{"model": "text-conditioned image diffusion model", "dataset": "regions of photos with short descriptions (Visual Genome)", "train_examples": 203450, "image_size": 64, "horizontal_flip": true, "conditioning": "text", "arch": "uvit", "objective": "epsilon", "cond_dim": 128, "tokenizer": "word", "vocab_size": 6471, "text_encoder_width": 384, "text_encoder_layers": 10, "text_encoder_norm": "layernorm", "text_encoder_norm_position": "pre", "text_encoder_activation": "gelu", "text_encoder_mlp_ratio": 4, "text_encoder_head_dim": 64, "text_encoder_fused_qkv": false, "text_encoder_bias": "all", "text_encoder_qk_norm": false, "text_encoder_parallel_block": false, "text_encoder_inner_norm": false, "text_encoder_drop_path": 0.15, "text_encoder_positions": "rope", "cond_dropout": 0.1, "norm": "layernorm", "norm_position": "pre", "hidden_act": "swiglu", "mlp_ratio": 3, "head_dim": 64, "fused_qkv": true, "qk_norm": false, "parallel_block": false, "inner_norm": false, "patch_size": [4, 4], "layers": 12, "width": 160, "positions": "learned", "init": "kaiming_normal", "residual_init": "none", "optimizer": "normuon", "muon_scale": "original", "learning_rate": 0.017, "momentum": 0.95, "nesterov": true, "orthogonalizer": "newton_schulz_5", "adamw_lr_other_params": 0.0018, "max_grad_norm": 1.0, "max_steps": 5200, "batch_size": 128, "epochs": 3.3, "lr_schedule": "cosine_restarts", "final_lr_fraction": 0.1, "warmup_steps": 100, "weight_decay": 0.0, "adamw_weight_decay_other_params": 0}
Rows from block 5 of the text encoder of a small text-conditioned image diffusion model, named by matrix and row number. Rows with one number belong to one neuron. Each number is 128 + 24 x the weight over its row's rms, rounded and kept within 0 to 255. All counts start at 0.
After each neuron's rows are labels from the 100 texts, of 14976, where the neuron reaches its highest value: "tokens" is the input token at the peak. Only what is clearly more common there than usual is listed. The data: regions of photos with short descriptions (Visual Genome).
# fc1: MLP up (text_encoder.blocks.5.mlp.fc1.weight, 1536x384), inputs 288-383
# fc2: MLP down (text_encoder.blocks.5.mlp.fc2.weight, 384x1536, transposed), outputs 288-383

fc1.333 [135 156 126 152 194 129 161 130 136  87 110 111 140 139 107 145 119 114 151 117 131 136 167 139 120 123 115 116 141 103 141 104 146 126 108  90 150 138 123 135 134 127 152 106 149 169 132 149 145 152 150 123 132 126 131 121 128 123 122 132 130 124 119 112  85 152 134 130  98 136 129 100 139 152 122 156 144 134 143 134 120 170  80 129 125  56 123 101 144 135 127 180  98 109 111 129]
fc2.333 [117 101 148 117  65 125 108 143 118 164 166 143 123 124 141 106 131 155 126 155 112 118 101 120 151 136 134 122  94 157 122 164 117 136 130 163 107 133 143 106 121 123 125 140 111 100 119 101 124 110 124 119 148 144 120 158 138 134 144 139 128 131 124 147 159 125 127 132 155  94 131 143 124  96 119 117  98 124 112 125 119  87 172 144 124 175 135 148 115 150 131  64 139 153 136 108]
tokens: "glass"; "and"; "lettuce"

fc1.64 [152 100 132 160 127 152 133 107 132 150 118 154 129 123 131  79 136 165 190  95 128 141 101  99 103 122 172  86 101 128 100 110 159 133  64 136 144 126 131 132 148 109 122 113 117 134 157 152 142 125 148 140 112 131 156 134 129 144 122 112 123 149 112 147 146 146 151 125  94 128 165 125 141  97 117 103 158 143 144  97 113 163  99  97 124 124 121 129  99 140 123 130 141 128 152 135]
fc2.64 [122 141 114  89 105 116 128 146 147 102 129  91 137 135 115 159 101  98  69 170 130 109 146 140 154 129  89 163 163 125 160 141  92 122 172 115 127 128 133 120 127 141 126 133 130 124 100  96 108 146 111 105 133 132 119 126 131 114 139 122 112 102 137  96 134 119 111 134 148 127  88 135 118 154 128 142  87 117 134 166 138  75 165 175 131 141 131 129 152 122 104 112 133 134 112 126]
tokens: "<end>"; "trees"; "train"; "tree"

fc1.505 [103  89 124 110 122 117 137 153 119 132 137 145 126 128 119 123 130 134 108 106 151 139 134  95 120 133 135 105 115 120 129  99 121 160 110 139 123 137 114 119 134 119 118  99 131 108 158 103 121 108 163 117 114 117 154 123 132  99 146 159 132 109 181 193  75 152 148 168 102 127 181 118 162 142 135 148 141 190 110 148  96 121 156 132 151 132 122  97 102 104 112 108 141 144 143 135]
fc2.505 [141 162 132 101 160 107 136 131 113 146 104  88 134 146 133 138 144 123 137 136 103 141 130 145 116 119 110 162 148 149 123 176 156  78 121 136 102 143 119 152 123 129 130 124 109 131 122 145 126 118 128 111 122 136 105 111 126  94 143 106 107 160 116 110 174 111  84  96 122 113 110 150 126 129 104 103  84  63 144 120 143 125 119 110  83 122 131 147 148 161 151 144 137  92 132 137]
tokens: "monitor"; "elephant"; "mirror"; "cup"

fc1.523 [157 137  97 135 109 165 146 180 114 163 125 111 126 102 114 146 147  98 131 170 109 147 137 123 121 122 122 139 159 156 134  94 110 127  96 155 114 103 113 156 134 164 106 133 130 162  61 110 164 116 114 120  59 100 144 121 106 131  84 112 122 117  96  99 137  96 166  86 151 118 106 132 133 103 134 118 145 129 154 120 141 157 149 115 103 162 105 128 140 163 137 145 145 130 131 110]
fc2.523 [104 125 181 122 177  85 139  84 129  79 141 166 121 116 136 126 110 166 136  65 147 123 149 138 138 160 128 124 118 123 111 177 145 158 169  94 145 163 131 106 107  78 154 144 108  99 180 133  92 135 148 147 179 160 113 143 165 127 191 123 127 129 153 138 115 145 102 156 129 137 156 112 127 131 144 149 121 101  89 140 126  96 109 150 143  97 153 115 133  85 115 121 120 135 128 149]
tokens: "grass"; "train"

fc1.26 [143 173 142 133 140 101 121 115 128 115 123 129  92 127 116 119 146 135 165 132 132 151 137 145 125 139  92 148 137 162 110 106 160 108 154 140 146 108 132 160 139 128 118 141 159 130 155 163 122 124 119  40 162 107  77 138 129 165 106 100 123  95 133 113 111 146 135 100 178 128 126 144 129 102 128 172 172 112  94 120 114 157 126 124  67 139 121  93 162 133 121 168  84 141 113 169]
fc2.26 [149 101 189 149 163 107 114 112 141 147 141 147 125 125  91 132 149 159 141 127 128 136 137 147 121 100 119 166  98 144 133 115 157 120 131 120 127 127 140 184 148 138 123 141 164 123 154 140 116 129 103  47 138 126  88 138 113 159 117  92 133 125 167 122 113 118 130 101 165 124 115 155 135 104 112 149 150 124  97 138 105 138 135 118  54 131 125 137 166 144 115 147  81 142 140 145]
tokens: "mirror"; "glass"; "strap"; "can"

fc1.673 [128 116 155  96 111 119 120 129 101 123 107 106 130 112 113 200 108 124 162  72 158 126 130 130 110 132 169 146 129 113 107 151 101 130 164 126 126  96 152 146 150 127 167 116 155 119 107 128 166 158 140 179 124 148 119 133 151 137 124 108  85 131 119 158 142 163 133 116 163  99 139  84 176 140 124  97 144 113 133 110 107 120 104 132  87 159 151  97 174 162 109 147 132 116 147 154]
fc2.673 [133 127 114 171 151 138 146 143 168 131 149 150 125 146 122  51 142 149 109 174  90 128 118 110 130 107  87 119 120 156 164  92 153 103  84 129 112 165  93 120 113 125 114 137 113 144 161 135 114  89 111  87 141 114 131 116 111 151 132 147 173 100 121  97 111 117 130 157  92 173 124 137  93 111 129 156 121 141 121 149 138 135 143 108 171 106 109 130  91  92 149 103 110 170  97  85]
tokens: "bananas"; "flowers"; "of"; "vegetables"

fc1.186 [100 168 107 113 118 119 105 163 139 158 151 144 144  87  96 126 122 152 130  97 113 121 170 127 148 149 188 167 152 138 107 172 125 127  97 126 145  71 124 106 108 115 140  89 107 152 137 207 102 163 127  86  97 126  96 146 121 141 143 138 179  92 156 123 134 162 168 134 139 118 150 120 148 145 156 133 146 110 146 108 109 178 126 150 129 146 148  76 110 124 154 118 108 114 138 143]
fc2.186 [143  99 157 129 136 145 138 112 130  82  84 101 100 153 161 149 138 130 126 154 137 132  91 120  95  95  74  62 110 122 128  99 126 132 158 131 118 207 165 128 139 147 122 158 138 121 120  51 144 105 132 165 168 124 155  99 146 110  91 121  85 186  86 133 116 128  96 121 124 104  96 154 123 114 113 104 115 145 128 147 144  76 130 124 117 118 126 152 153 133 111 131 151 134  93 133]
tokens: "mirror"

fc1.517 [132 166 109 129 111 126  95  78 130 179 158 133 145  84 179 138 118 151  98 113  88 113 145  82 105 120 146 110 122 144 128 140  95 132 177 127  85 115 110  75  75 130 141 105 123  88 139 125 146 135 115 133 108 155 163 119 148 106 133  92 110 101 113 129 158  82 147 122  85 144 143 137 112 104 110 149 143 185 169 187 139 138 121 138 103 171 160 119 153 115 130 102 136 133 112 129]
fc2.517 [111  99 142 133 124 144 187 162 132  90  90 128 131 164  94 148 150 113 142 155 179 152 117 190 150 127 122 141 135 132 117 121 160 136 100 147 201 141 139 159 174 124 109 126 136 174 115 141 127 131 146 135 139  94 117 115 124 158 110 185 160 187 141 128 103 169 118 128 135 108 105 106 140 137 139 108 113  91  72  83 113 110 140 148 137 102  96 128 117 137 133 141 137 122 159 129]
tokens: "plate"; "food"; "glass"; "bowl"

fc1.43 [151 129 120 101 103 117 117 107 110 124 146 131 114  93 137 131 137  79 131 162 108  77 129 138 112 126 112 162 141 120 129 148 130 128 132 166 137 119 101 120 133 112 110 114 113 161 116 105 122 170 154 140 108 135 159 140 110 102 131 119 113 129 181  67 121  73 154 115 113 126 134 107 119 171 130  96 132 115 125 176 139 112 135 144 113 144  90  79 122  97 109  97 127 133 139 184]
fc2.43 [103 123 138 145 142 152 154 138 142 130 115 147 147 167 122 145 123 194 133 115 144 169 121 110 126 112 122  95 112 137 100 119 131 130 121  92  98 122 150 117 139 163 136 132 155  97 124 149 142  93  91 137 170 124 118  84 143 148 118 147 127 135  56 162 139 197 111 155 124 117 110 149 138  85 125 160 133 160 118 102 108 145 139  97 137 104 156 155 122 159 166 181 129 147 128  75]
tokens: "glass"; "stuffed"; "bowl"; "spear"

fc1.1 [112 124 112 121 132 121 105 142 128 133 124 129 130  95 121 139 128 138 118 128 116  98 141 138 151 128 101 149 160 132 133 110 129  99  79 160 143  93 105  62 128 127 117 138 169 125  73 136 185 118  95 140 115 111 135 120 141 127  88  82 102 136 102 150 152 128 103  72 135 142 138 175 136 148 116 158 108 119 163 124 161 155 136 140 121 120 125 117 127 130 100 131  86 111  95 165]
fc2.1 [149 111 149 141 145 112 159 142 110 127 135 140 120 163 143 112 114 113 141 122 144 164 116 117 121 116 149 104 101 121 112 127 138 156 178  76 130 186 136 173 113 112 149 125  88 120 184 100  95 132 152 139 133 150 141 144 113 137 164 176 172 135 160 113 114 152 166 169 107 108 118  97 136 104 119 112 131 136  95 127 103 104 102  98 111 137 149 124 124 130 160 112 166 139 173  93]
tokens: "and"; "fridge"

fc1.588 [128 126 133 113 151 124 128 162 104 143 116 118 141 123 119 117 131 163 152 132 129 110 127 129 138 142 126 118 154 119 108 144 123 184 136 102 135 103 122 133 114 133 127 119 143 100  89 122 127 129 119 142 118 107 156 135 130 142 144 101 166 130  81  91  75 177 111 104 135 144 114  98 165 125  86 147  93 148 144 106 128 142 146 115 143  95  97 125 144  88 133 107 120 123 151 115]
fc2.588 [112 142 127 146 106 124 139 100 160 111 164 132 127 131 132 140 117  66 121 125 118 135 137 145 113 128 117 146 111 145 167  86 122  49  92 144 126 152 137 119 127  98 139 132 101 139 170 138 127 138 124 121 147 127 107 112 128 116 136 162 102 115 171 166 149 100 129 160 115 142 130 175 101 127 159 129 162 122 113 126 132 116 113 160 123 155 173 138 102 164 113 167 129 132 115 146]
tokens: "are"

fc1.465 [177 139 162 116 123 115 145 162 126 117 187 116 138 103 142 129 143 131 133 116 121 109 119 143 125 113 125 153 127 136 163  97  61  96 118 135 170 148 119 146 109 100 139 112 140  86 148 162 120 133 113 120 139 134 112 112 154 146 150  98 157 122  74 136 121 182 140 104 126 164 145 160 120 133 112  93 144 108 148 139  87  99 103 115 153  98 124 123 137 142  90 127 135 151 139 161]
fc2.465 [182 113 116  97 123 132  79 139 135 115 163 110  92 127 127 119 183 101 152 135 126  81  93 122 122 137 137 151 164 140 189 105 108 140  93 157 134 150 141 124 110 175 121 146 163  95  99 121 160 172 112 163 142 129 101  91  96 122 149  69 145 130 115  89 128 185 120 121 104 176 145 118 121 153 135  81 133 121 167  72 105 104 111 156 144 156 113 112 124 128 117  91 143 143 127 147]
tokens: "grass"; ","; "sheep"; "green"

fc1.571 [137 116 131 161 102  97 118 149  94  90 139 117 151 107  96  99 126  99 162 129 133 202 129 174 132 145 116 142 112 121 146 127  93 111  71 135 124 120 122 123  79  89 120  92 187 126 110 123  85 104 161 125 118 165 187 128 117 146 111 142 139 132 130 143 125 181 171 125 151 107 112  99  98 134 112 105 117 129 119 124 105 145 121 132 118 138 119 101 162 159 153 143 128 125 147  90]
fc2.571 [114 147 116  93 170 157 123  95 167 162 111 147 120 158 143 152 116 163  88 134 127  88 120  73 131  93 128 135 139 142 113 113 147 135 163 123 151 114 139 121 180 165 118 143  84 112 134 102 160 139  93 133 108  95 109 121 132 120 128 111 121 118 134 110 141 100 100 147 114 161 145 155 131 119 149 155 138 135 152 121 147 111 128 139 115 116 132 157  94  88 112 131 147 144 103 187]
tokens: "mirror"; "sky"

fc1.320 [ 95 134 152 105 122 140 116 102 135 102 124 128  82 105 149 120 140 130 120 148 133  93 127  95 144 126 134 113 106 155 132  95 130 118 100 139 136  98 133  79 100 153 104 130 152 132 110 104 123 135 132  98 137 163 129 103  75 125  97 113 171 131 108 128 127 129 194 115  99 153 115 125 137 125 138 124 165 174 132 187 105 128 105 119 113 179 169 106 115 124 110  97 145 133 131 101]
fc2.320 [159 133  88 144 116  94 132 143 125 145 143 123 173 149  94 127 128 131 142  99 123 142 103 151 100 127 120 127 144 127 115 173 126 131 134 125 121 135 126 166 124 126 148 137 121 138 150 147 129 114 128 144 117  81 143 143 185 142 167 142 101 157 146 127 134 128  69 131 150  91 130 131 115 131 128 131 106  73 107  77 163 111 139 127 134  79  79 164 142 140 163 167 120  99 139 161]
tokens: "mirror"; "the"

fc1.376 [104 151 158 106 140 112 136 106  95 109 141 114 140 163 109 109 137 165 143 107 109 114 126 120 132 130 151  88 146 135  83 134  44 133 137  92 127 121 113 124 124 100 144 115 152 114 107 112 135  85 138 106 144 138 100 159 106 121 136 171 135 155 143 129 121 178  94 142 129 121 122  69 159 106 156 128 144 145 149 120 155 124 125 139 120 140 132 131 167 154 110 137 129 129 112  93]
fc2.376 [136 100  79 154 127 149  98 168 167 126  93 147  83 113 149 165  99 108 113 156 153 135 102 132 135 116 108 199 123 120 177 105 190 123 128 164 134 109 158 106 145 154 115 169  84 126 144 130 137 193 112 147 130 106 139  75 153 136 102  77 121 109 103 125 132  98 139 121 111 139 151 170 116 149 108 112 108 116 121 125 113 121 134 100 137 124 129 107  92 110 144 118 127 113 170 161]
tokens: "are"; "baseball"; "patch"; "tall"

fc1.510 [163 135 133 147 127 169 127 118 114 141 152  94  97 146 133 127 110 133  82 109 112 110 144 105 140 131 134 122 129 109 128 145 140 114 125 197 119 130 111 111 102 135 111 140 105 116 102 127 176 150 120  93 108 156 157 161 132 107 134 107 111 130 149 126 129 149 141 121 126 106 169 163 154 141 123  85  95 136 159 125 139  84 125 106  76 147 136 187 120 120 127 105  89 137 125 137]
fc2.510 [129 109 118 106 163  83 124 144 201 103 114 171 169 107 101 133 131 139 180 132 145 129 123 153 117 112 134 133 133 149 159 115 105 156 134  65 135 139 154 151 136  97 132 131 151 133 161 104 104 104 132 150 151 113 124 119 122 161 143 145 137 103 102  93 128 107 101 135 129 170  96 104 120 113 130 164 143 138  99 124 126 183 119 130 192 126 116  83 139 134 135 165 175 107 156 109]
tokens: "<end>"; "trees"

fc1.217 [146  88 163  75 136 147 153 101 133 171 116 124 123 158 154 120 107 104 123 130 122 162 152 155 133 126 126 119 143 148 101 104 130 120 121 119 121 146 107 145 121 127  72 136 132 123 106 149 130 147 114 107 148 136 162 123 119 119  97 136  93 113 136 123 116  67 166  97  71 108 124 152 112 166 147  94 165 123 139 109 153 107 142 111 100  86  92 135  89 102 135 127 129 140 140 132]
fc2.217 [130 133 168  83 136 173 142  86 148 165 140 126 130 131 143 131 137 134 114 113 110 149 121 123 119  83 144 131 173 154 105 120 126 152 144 143  94 120 134 136 117 121 118 156 132 117 104 141 152 139  86 131 169 141 178 115 107 113 134 123  87 109 136  97 111 107 149 140  82 118 159 139 118 134 127 114 156 129 116 125 131  69 139  82 120 116  89 148  85 127 140 151 128 163 141 123]
tokens: "<end>"; "bathroom"; "tv"; "tennis"

fc1.741 [138 117  84 124 105 120 139 106 123 147 123 130 158  98 176 114 145 173 119 151 138 181 139 105 113 118 156 118 106 176 117 128 116 140 125 155 154 115 136 165 125 145 114 118 138 147 143 109 104 144  97 151 105 119 159 119 118 154 150 119 130 168 130 119 126 149 153  84 183  94 131 112 166 123 141  96 173 106  79 118 103 165 148  98 102 163 155 148 159 116 115 155 112 127 120 118]
fc2.741 [142 144 177 111 157 107 127 153 128 120 120 111  97 160  71 144 111  93 125  96 111 107 111 145 140 119  89 133 145  84 107 139 145 113 128 120 116 147 116  91 141 101 147 146 103 113 122 150 153 113 144 118 134 136 109 114 146  87 105 127 140 106 138 137 137 116  91 161 107 151 146 144  97 131 105 166  86 153 163 131 156  95  96 154 147 102 101 104  98 129 153  98 159 117 147 143]
tokens: "plate"; "waves"

fc1.725 [160 135 128 143 104 106 119 118 165 141 109 110 135  77 144 127 112 147 117 137 107  83 135 111 129 130  84 146 119 112 122 127  73  71 143 105 116 142 146  86 121 128 123 133 169 133 124  93 150  83 134  78 129 159 132 117 138 121 138 115 115 133 122 130 142 110 178 199 117 135 139 122 142 143 115  84 111 126 121 174 177 139  94 122 185 138 141 130 138 122 105 124  81 157 157 125]
fc2.725 [103 142  98 104 134 158 173 114  74 119 135 120 136 135 128 151 158 105 118 154 133 144 131 131 128 147 168 100 130 162 119 120 153 167 100 128 119 100 110 140 120 104 169 137  91 109 142 174 106 157 117 152 139 103 122 165 141 140 118 187 142 122 137 104 106 126  99  74 119 144 145 139 126 102 155 155 134 123 117  74  80 125 146 129 115 101 116 125 119 114 163 147 155  99 129 141]
tokens: "<end>"; "plate"

fc1.423 [162 124 129 132  70 129  91 113 131 119 162 174 114  93 153  95  66 121  83 119 138 149 118 182 105 122 126 116 115 152 118 105  94 100  73 147  95 151 146 121 128 128 158 111 142  64 173 102 137  88 141 127 123 140 139 121 124 144 127 137 122 179 139 113  94 114 125  96 125  92 135 115 123 140 160 105 181 170 106 107 118 134 114 117 126 108  50 124 130 195 106 150 166  98 144 192]
fc2.423 [165 143 146 104 162 154 104 151 139 103  74 113 116 164  96 135 158 144 137  63 155 144 109 102 170 139 118 116 153  71 104 131 158  93 163 108 150 127 147 131 142 106  84 124 143 155 108 167 128 170 167 126 153 110 136 134 140 143 151 138 114  77  81 114  98 125 160 177 116 169 172 124  85 156 132 126 102  83 129 109 157 113 159 103 128 161 111 144 127  95 164 133 108 124 112 118]
tokens: "<end>"

fc1.110 [103 150 119 149 130  91 113 122 130 124 134 132 169 140 118  98 180 148 108 129 108 120 132 166 153 124 121 105 140  60 128 139 112 132  93 127 114 108 105 182  94 149  90 127 137 143 172 170 108  71 121 111 131 103 114 110 155 129 129 126 113 122  91 109 126 129 140 123 126 123 120 110 149 125 122 180 109 112 114 118 109 154 178 143 160  77 102 121 125 155 162 108 140 127 138 122]
fc2.110 [138 115 122 110 122 163 136 143 142 108 129 138  90 135 146 181  71  98 138 126 135 138 147  88  90 146 143 134 107 162 126 101 138 110 147 136 134 172 146  89 155 117 153 115 119 114  94  89 137 187 148 103 125 168 141 132 100 135 115 138 119 152 150 145 132 127 113 131 139 140 126 140  94 144 138  69 137 144 146 128 140 101  86 122  92 157 153 130 136 107  85 144 137 130 128 119]
tokens: "glass"; "can"; "window"; "mirror"

fc1.316 [115 158 138 142 120 126 133 172 122 123 138 162 122 135 137 122  90 164 180 145 146 111 111 147 106 149 146 123 163 148  74 145 137 124 104 141 128 119 118  65 120 144  98  70 148 149 116 134 136 105 105 143 142 147 127 119 117 118 129 143 151 120 125 111 148 134 145 149 191 147 131 129 178  98 134 136 142  96 139 137 145 115 142 116 107 116 166 150  82 134 127 125 164 113 180 165]
fc2.316 [134  86 103 119 130 123 120 101 150 128 107  88 121 128 130 144 150  79  76 128 107 137 116 125 161  99 107 131 110 117 187 123 144 120 162 116 118 136 151 166 140 101 162 162  95 117 147 133 115 157 143 138 138 117 126 128 138 124 131 132 124 141 116 141 118 118 106 119  83 104 109 132  78 150 122 111 110 157 122 138 104 129 123 148 147 133  91 113 181 105 106 124 134 137  60  94]
tokens: "monitor"

fc1.50 [126 141 117  93 107 138 133 146 109 133 104 120 151 125 157  93 137  95  68 158 122 160 102 150 127 118 115 143 134 123 160 114  79  79 120 114 117 157 117 115 151  86 156 116 111 171  83 120 124 140 127 146 160 122 122 148 151 108  96 133 121 110 118 116 147  94 113 122  91 113 138 132 103 133 111  93 133 121 122 122 123 142 115 151 147 144 102 166 109 135 132 126 112 163 158 128]
fc2.50 [ 91 135 130 129 128 178 134 183 150 110  80 144 118 102 129 121 135 124  91 102 111 156 130 164 107 136 109 106 134 150 122 116 129 127 122 111 135 161 149 109 148 127 170 126  93 166  85  91 151 108 129 143 185 112 126 152 124  95 118 138 117 124 126 120 143 135  78 125  98 156 130 115  99 141  96  67 150 129 179 132 114 140 115 163 116 151 147 122 111 104 155 112  75 171 122 121]
tokens: "<end>"; "airplane"; "air"

fc1.226 [109 149  89 137 131 112 114 131 125 123 115 107 131 117 123 133 138 164 126 159 105 126 184 144 120 134 135 145 110 134 121 137 156 151 166 111 100 153 107 149 119 142 141  90 129 149 120 107 138 144 125  66  69 152 132  98 162  91 119 116 128  87  78  73 118 171 139 185 149  88 121 116 105 130 131 121 130 130  95 113 184 160 148 150 126 113 128 136 140 106 170  91 140 123 135 176]
fc2.226 [130 114 189 124 117 137 127 118 111 150 141 141 129 143 136 127 123  89 136 115 128 146  89 143 141 131 109 102 145  96 140 112 121 101  89 145 162 122 135 117 129 102 137 145 128 128 144 153 118  91 122 175 193 108 145 179  81 159 134 149 142 196 159 161 157  98 136  74  99 164 134 148 135 106 128 108 131 119 164 131  65  88 111  84 136 147 121 123 127 151  89 182 140 139 126 102]
tokens: "and"; "lettuce"; "spear"

fc1.515 [122 184 123  94 115 125 120 145 145  98 127 108 106 130 125 139 114 157 150 166 144 127 121 146  90 136  75 133 100 177 124 129 136 114  99 169 110 128  73 170 118 141 139 149 176 149 142 148  96 116  96 129 120 136 128 101 120 119 141 117 100 140 187 164 166  82 118 142 118 111 113 140  85 149 136 123 131 103 115 150 111  94 128 132  98 132 131 156 132 121 121 104 126 154 108 144]
fc2.515 [140  73 156 163 135 142 154 113 138 184 140 147 153 122 123 124 113 109 117 101 106 142 137 109 159 125 157 139 145 113 141 132 133 138 146 101 144  98 178  65 121 136 125 115  93 118  99 114 135 123 150 155 120 124 122 139 125 138 108 131 167 110  76 111 109 166 121 102 118 147 133 132 163  80  89 155 122 136 122 113 135 165  97  74 139 126 100  99 123 146 124 146 123 102 161 116]
tokens: "hot"; "food"; "lettuce"; "sauce"

fc1.604 [121  87 128  97  98 119 107 192 126 173 134 145  97 165 121 121 123 127 136 130 140 156 130 125 156  93 101 129 139 103 104 126 111 119 104 170 139 138 156 140 164 156 148 130 128 123 146 114  96 118 177 142 180 133  93 136 119  79  83 117  95 161 146 148 147  47 132 102  49  81  88 126 132 179  78 114 157 141 150 155 117 123 129 133 113 202 120  89 114 115 122 119 140  98 106 132]
fc2.604 [131 136 115 139 159 124 145  74 164  82 125 102 147  81 124 148 144 128 132 128 119 106 119 144  99 150 155 126 143 158 139 153 143 140 142  86 102 121 119 136 110 114 113 134 114 126 117 147 165 137  85 113  63 123 154 121 142 156 175 152 139  72 112  97 104 178 109 160 173 174 169 136 116  83 167 137 100 121 121 111 126 141 113  96 131  67 133 147 137 135 128 133 110 159 132 111]
tokens: "<end>"; "tree"; "hydrant"; "peppers"

fc1.662 [157 106 159  85 123 111 109 151 126 113 154 160 136 119 131 130 113 119 130 132 103 126 128 155 133 152 102  97 108 135 165 137  88  84 109  94 121 133 110 129  72 108 101 130 136 145  88 106 124 114 119 146 154 164  80 116 125 147 129 130 112 111 144 123 136 135 176 152 166 138 126 137 142 152 146 138 149 123 108 137 110 114 159 166 107  94 140 153 109  96 122  96 148 117 130 128]
fc2.662 [117 150  78 152 136 130 131 119 128 166 101  81 110 134 114 128 153 139 135 118 166 128 131  94 139 109 129 160 162 133  93 139 146 183 131 149 141 129 140 146 182 147 146 122 115 115 153 174 145 128 161 110 113  84 159 147 126 137 133 114 138 169 103 138 115 124  86 105  93 138 151 106 117 123 122 113 129 125 151 105 161 142 120 104 161 163 120 108 118 149 123 162  97 130 143 125]
tokens: "grass"; "next"; "green"

fc1.37 [139 110 149 112 103 128 130  81 153 112 129 122 165 104 163 149 102  93 122 121  89 124 167 167 125 121 146 128 143 138  95 124 131  84 144 122 179 136 111 122  97  86 120 139 124 108  86 133 107 149 119 142 123 134 145 104 130 169  94 140 158  96 143 112 105 135 132  93 125 198 138 123 129  87 108 128 116 145  94 143 127 130 124 136 124 137 115 135 107 118 148 160 143 132 114 128]
fc2.37 [113 133  92 125 163 120 117 142 132  87 108 131 139 140 119 157 131 195 111 108 172 139 130 136 134 130 142 107 144 138 155 111 116 197  98 148 122 137 132 124 116 168 127 138 156 163 145 117 117  61 123 154 101 123 114 148  98 130 148 111 100 167 124 145 139 139 135 132 114 104 137 139 120 146 149 121 129 109 149 126 119 140 133 135 138 149 103 162 122 155  76 128 113 143 155  99]
tokens: "television"; "tv"; "bathroom"; "."

fc1.20 [142  89 113 135 146 146 132 137 141 106 104 113 119  85 136 113 124 120 116 101 113 166 122 119 163 153 113  94 168 131 164 144  87 164 152 183 108 128  92 110 168 116 129 106 129 112 162 128 114 107 119 137 136 172 158 100 156 156 117 141 117 117 134 113 144 154 166 141 117 142 115 132 111 140 127 117 126  90 107 165 126 118 159 180 169 128 127  97 126 139 125 110 134 105  76 171]
fc2.20 [113 167 147 123 104  90 117 125  93 147 154 129 123 164 141 144 125 137 172 140 145 114 134 114  89  95 133 152  93 111 113 108 158  92 103  75 168 149 166 157  93 114 120 138 115 145 106 138 167 163 136 116 120  85 109 156 124 113 118 112 160 164 103 147 125 131  95 100 129 135 144 147 156 111 124 141 129 176 145  92 112 141 100  53  93 149 122 141 125 112 120 149 114 139 193  71]
tokens: "and"; "two"

fc1.757 [133 133 133 145 137 127 133 110 136 108 146 118 125 111 129 125 106 128 130 160 134  88 120 124 148  99 112 118 154 135 139 106 137 120  87 139 137 165 142 129 135 129 137 156 118 131  72 115 175 106 162  77 107  77 124 124 168 170 101 134 109 162 129 137 137 121 121 131 109 139 154 117 119 118 122  90 120 141 157 155 127  99 125 120 152  69  82  92 168 150 132 154 116 145 121 129]
fc2.757 [125 132  91 126  90 144 100 135 137 146  99 134 117 133 114 134 161 123 138 118 110 155 129 122 127 148 160 139 108 130  93 149 110 127 153 105 114  88 130 124 128 130 126 107 146 131 158 121  85 153 101 191 152 173 125 130  81  95 151 100 143  74 143 100 131 129 148 133 140 117 101 138 137 143 137 153 142 105 110 106 137 153 110 157  91 190 164 147  98  90 132  99 149 102 151 119]
tokens: "grass"; "sign"; "giraffes"

fc1.179 [122 144 110 104 130 163 120 147 124 104 136 160 150 111 136 166 130 125 165 123 162 156  88 120 132 143 120 124 131 166 128 132 129 122 105 109 159  96 135 119 133 120 130 153 109 157 100 138 106 145 157 134 154 130 114 123 103 106 123 150 165 153 147 108 102 126 135 195  99 116 125 135 122 111 150 188 143 153  98 188  96  88 118 132 118 132 145 171 102 178 122 141  94 146 125  97]
fc2.179 [118  85 157 132 131 126 126 112 134 145 116  87  90 135 137 110 116 140 113 131  89 102 157 124 123 105 134 126 148  87 116 140 110 146 125 141  87 154 128 117 129 148 141 115 147 118 134 119 157 118 110 109  86 110 160 132 137 132 141 114  83 108 103 145 156 137 137  71 146 127 132 122 150 152 127  76 118 113 146  68 179 154 145 123 118 126 113  92 152  61 152  94 181  88 120 164]
tokens: "mirror"; "riding"; "sand"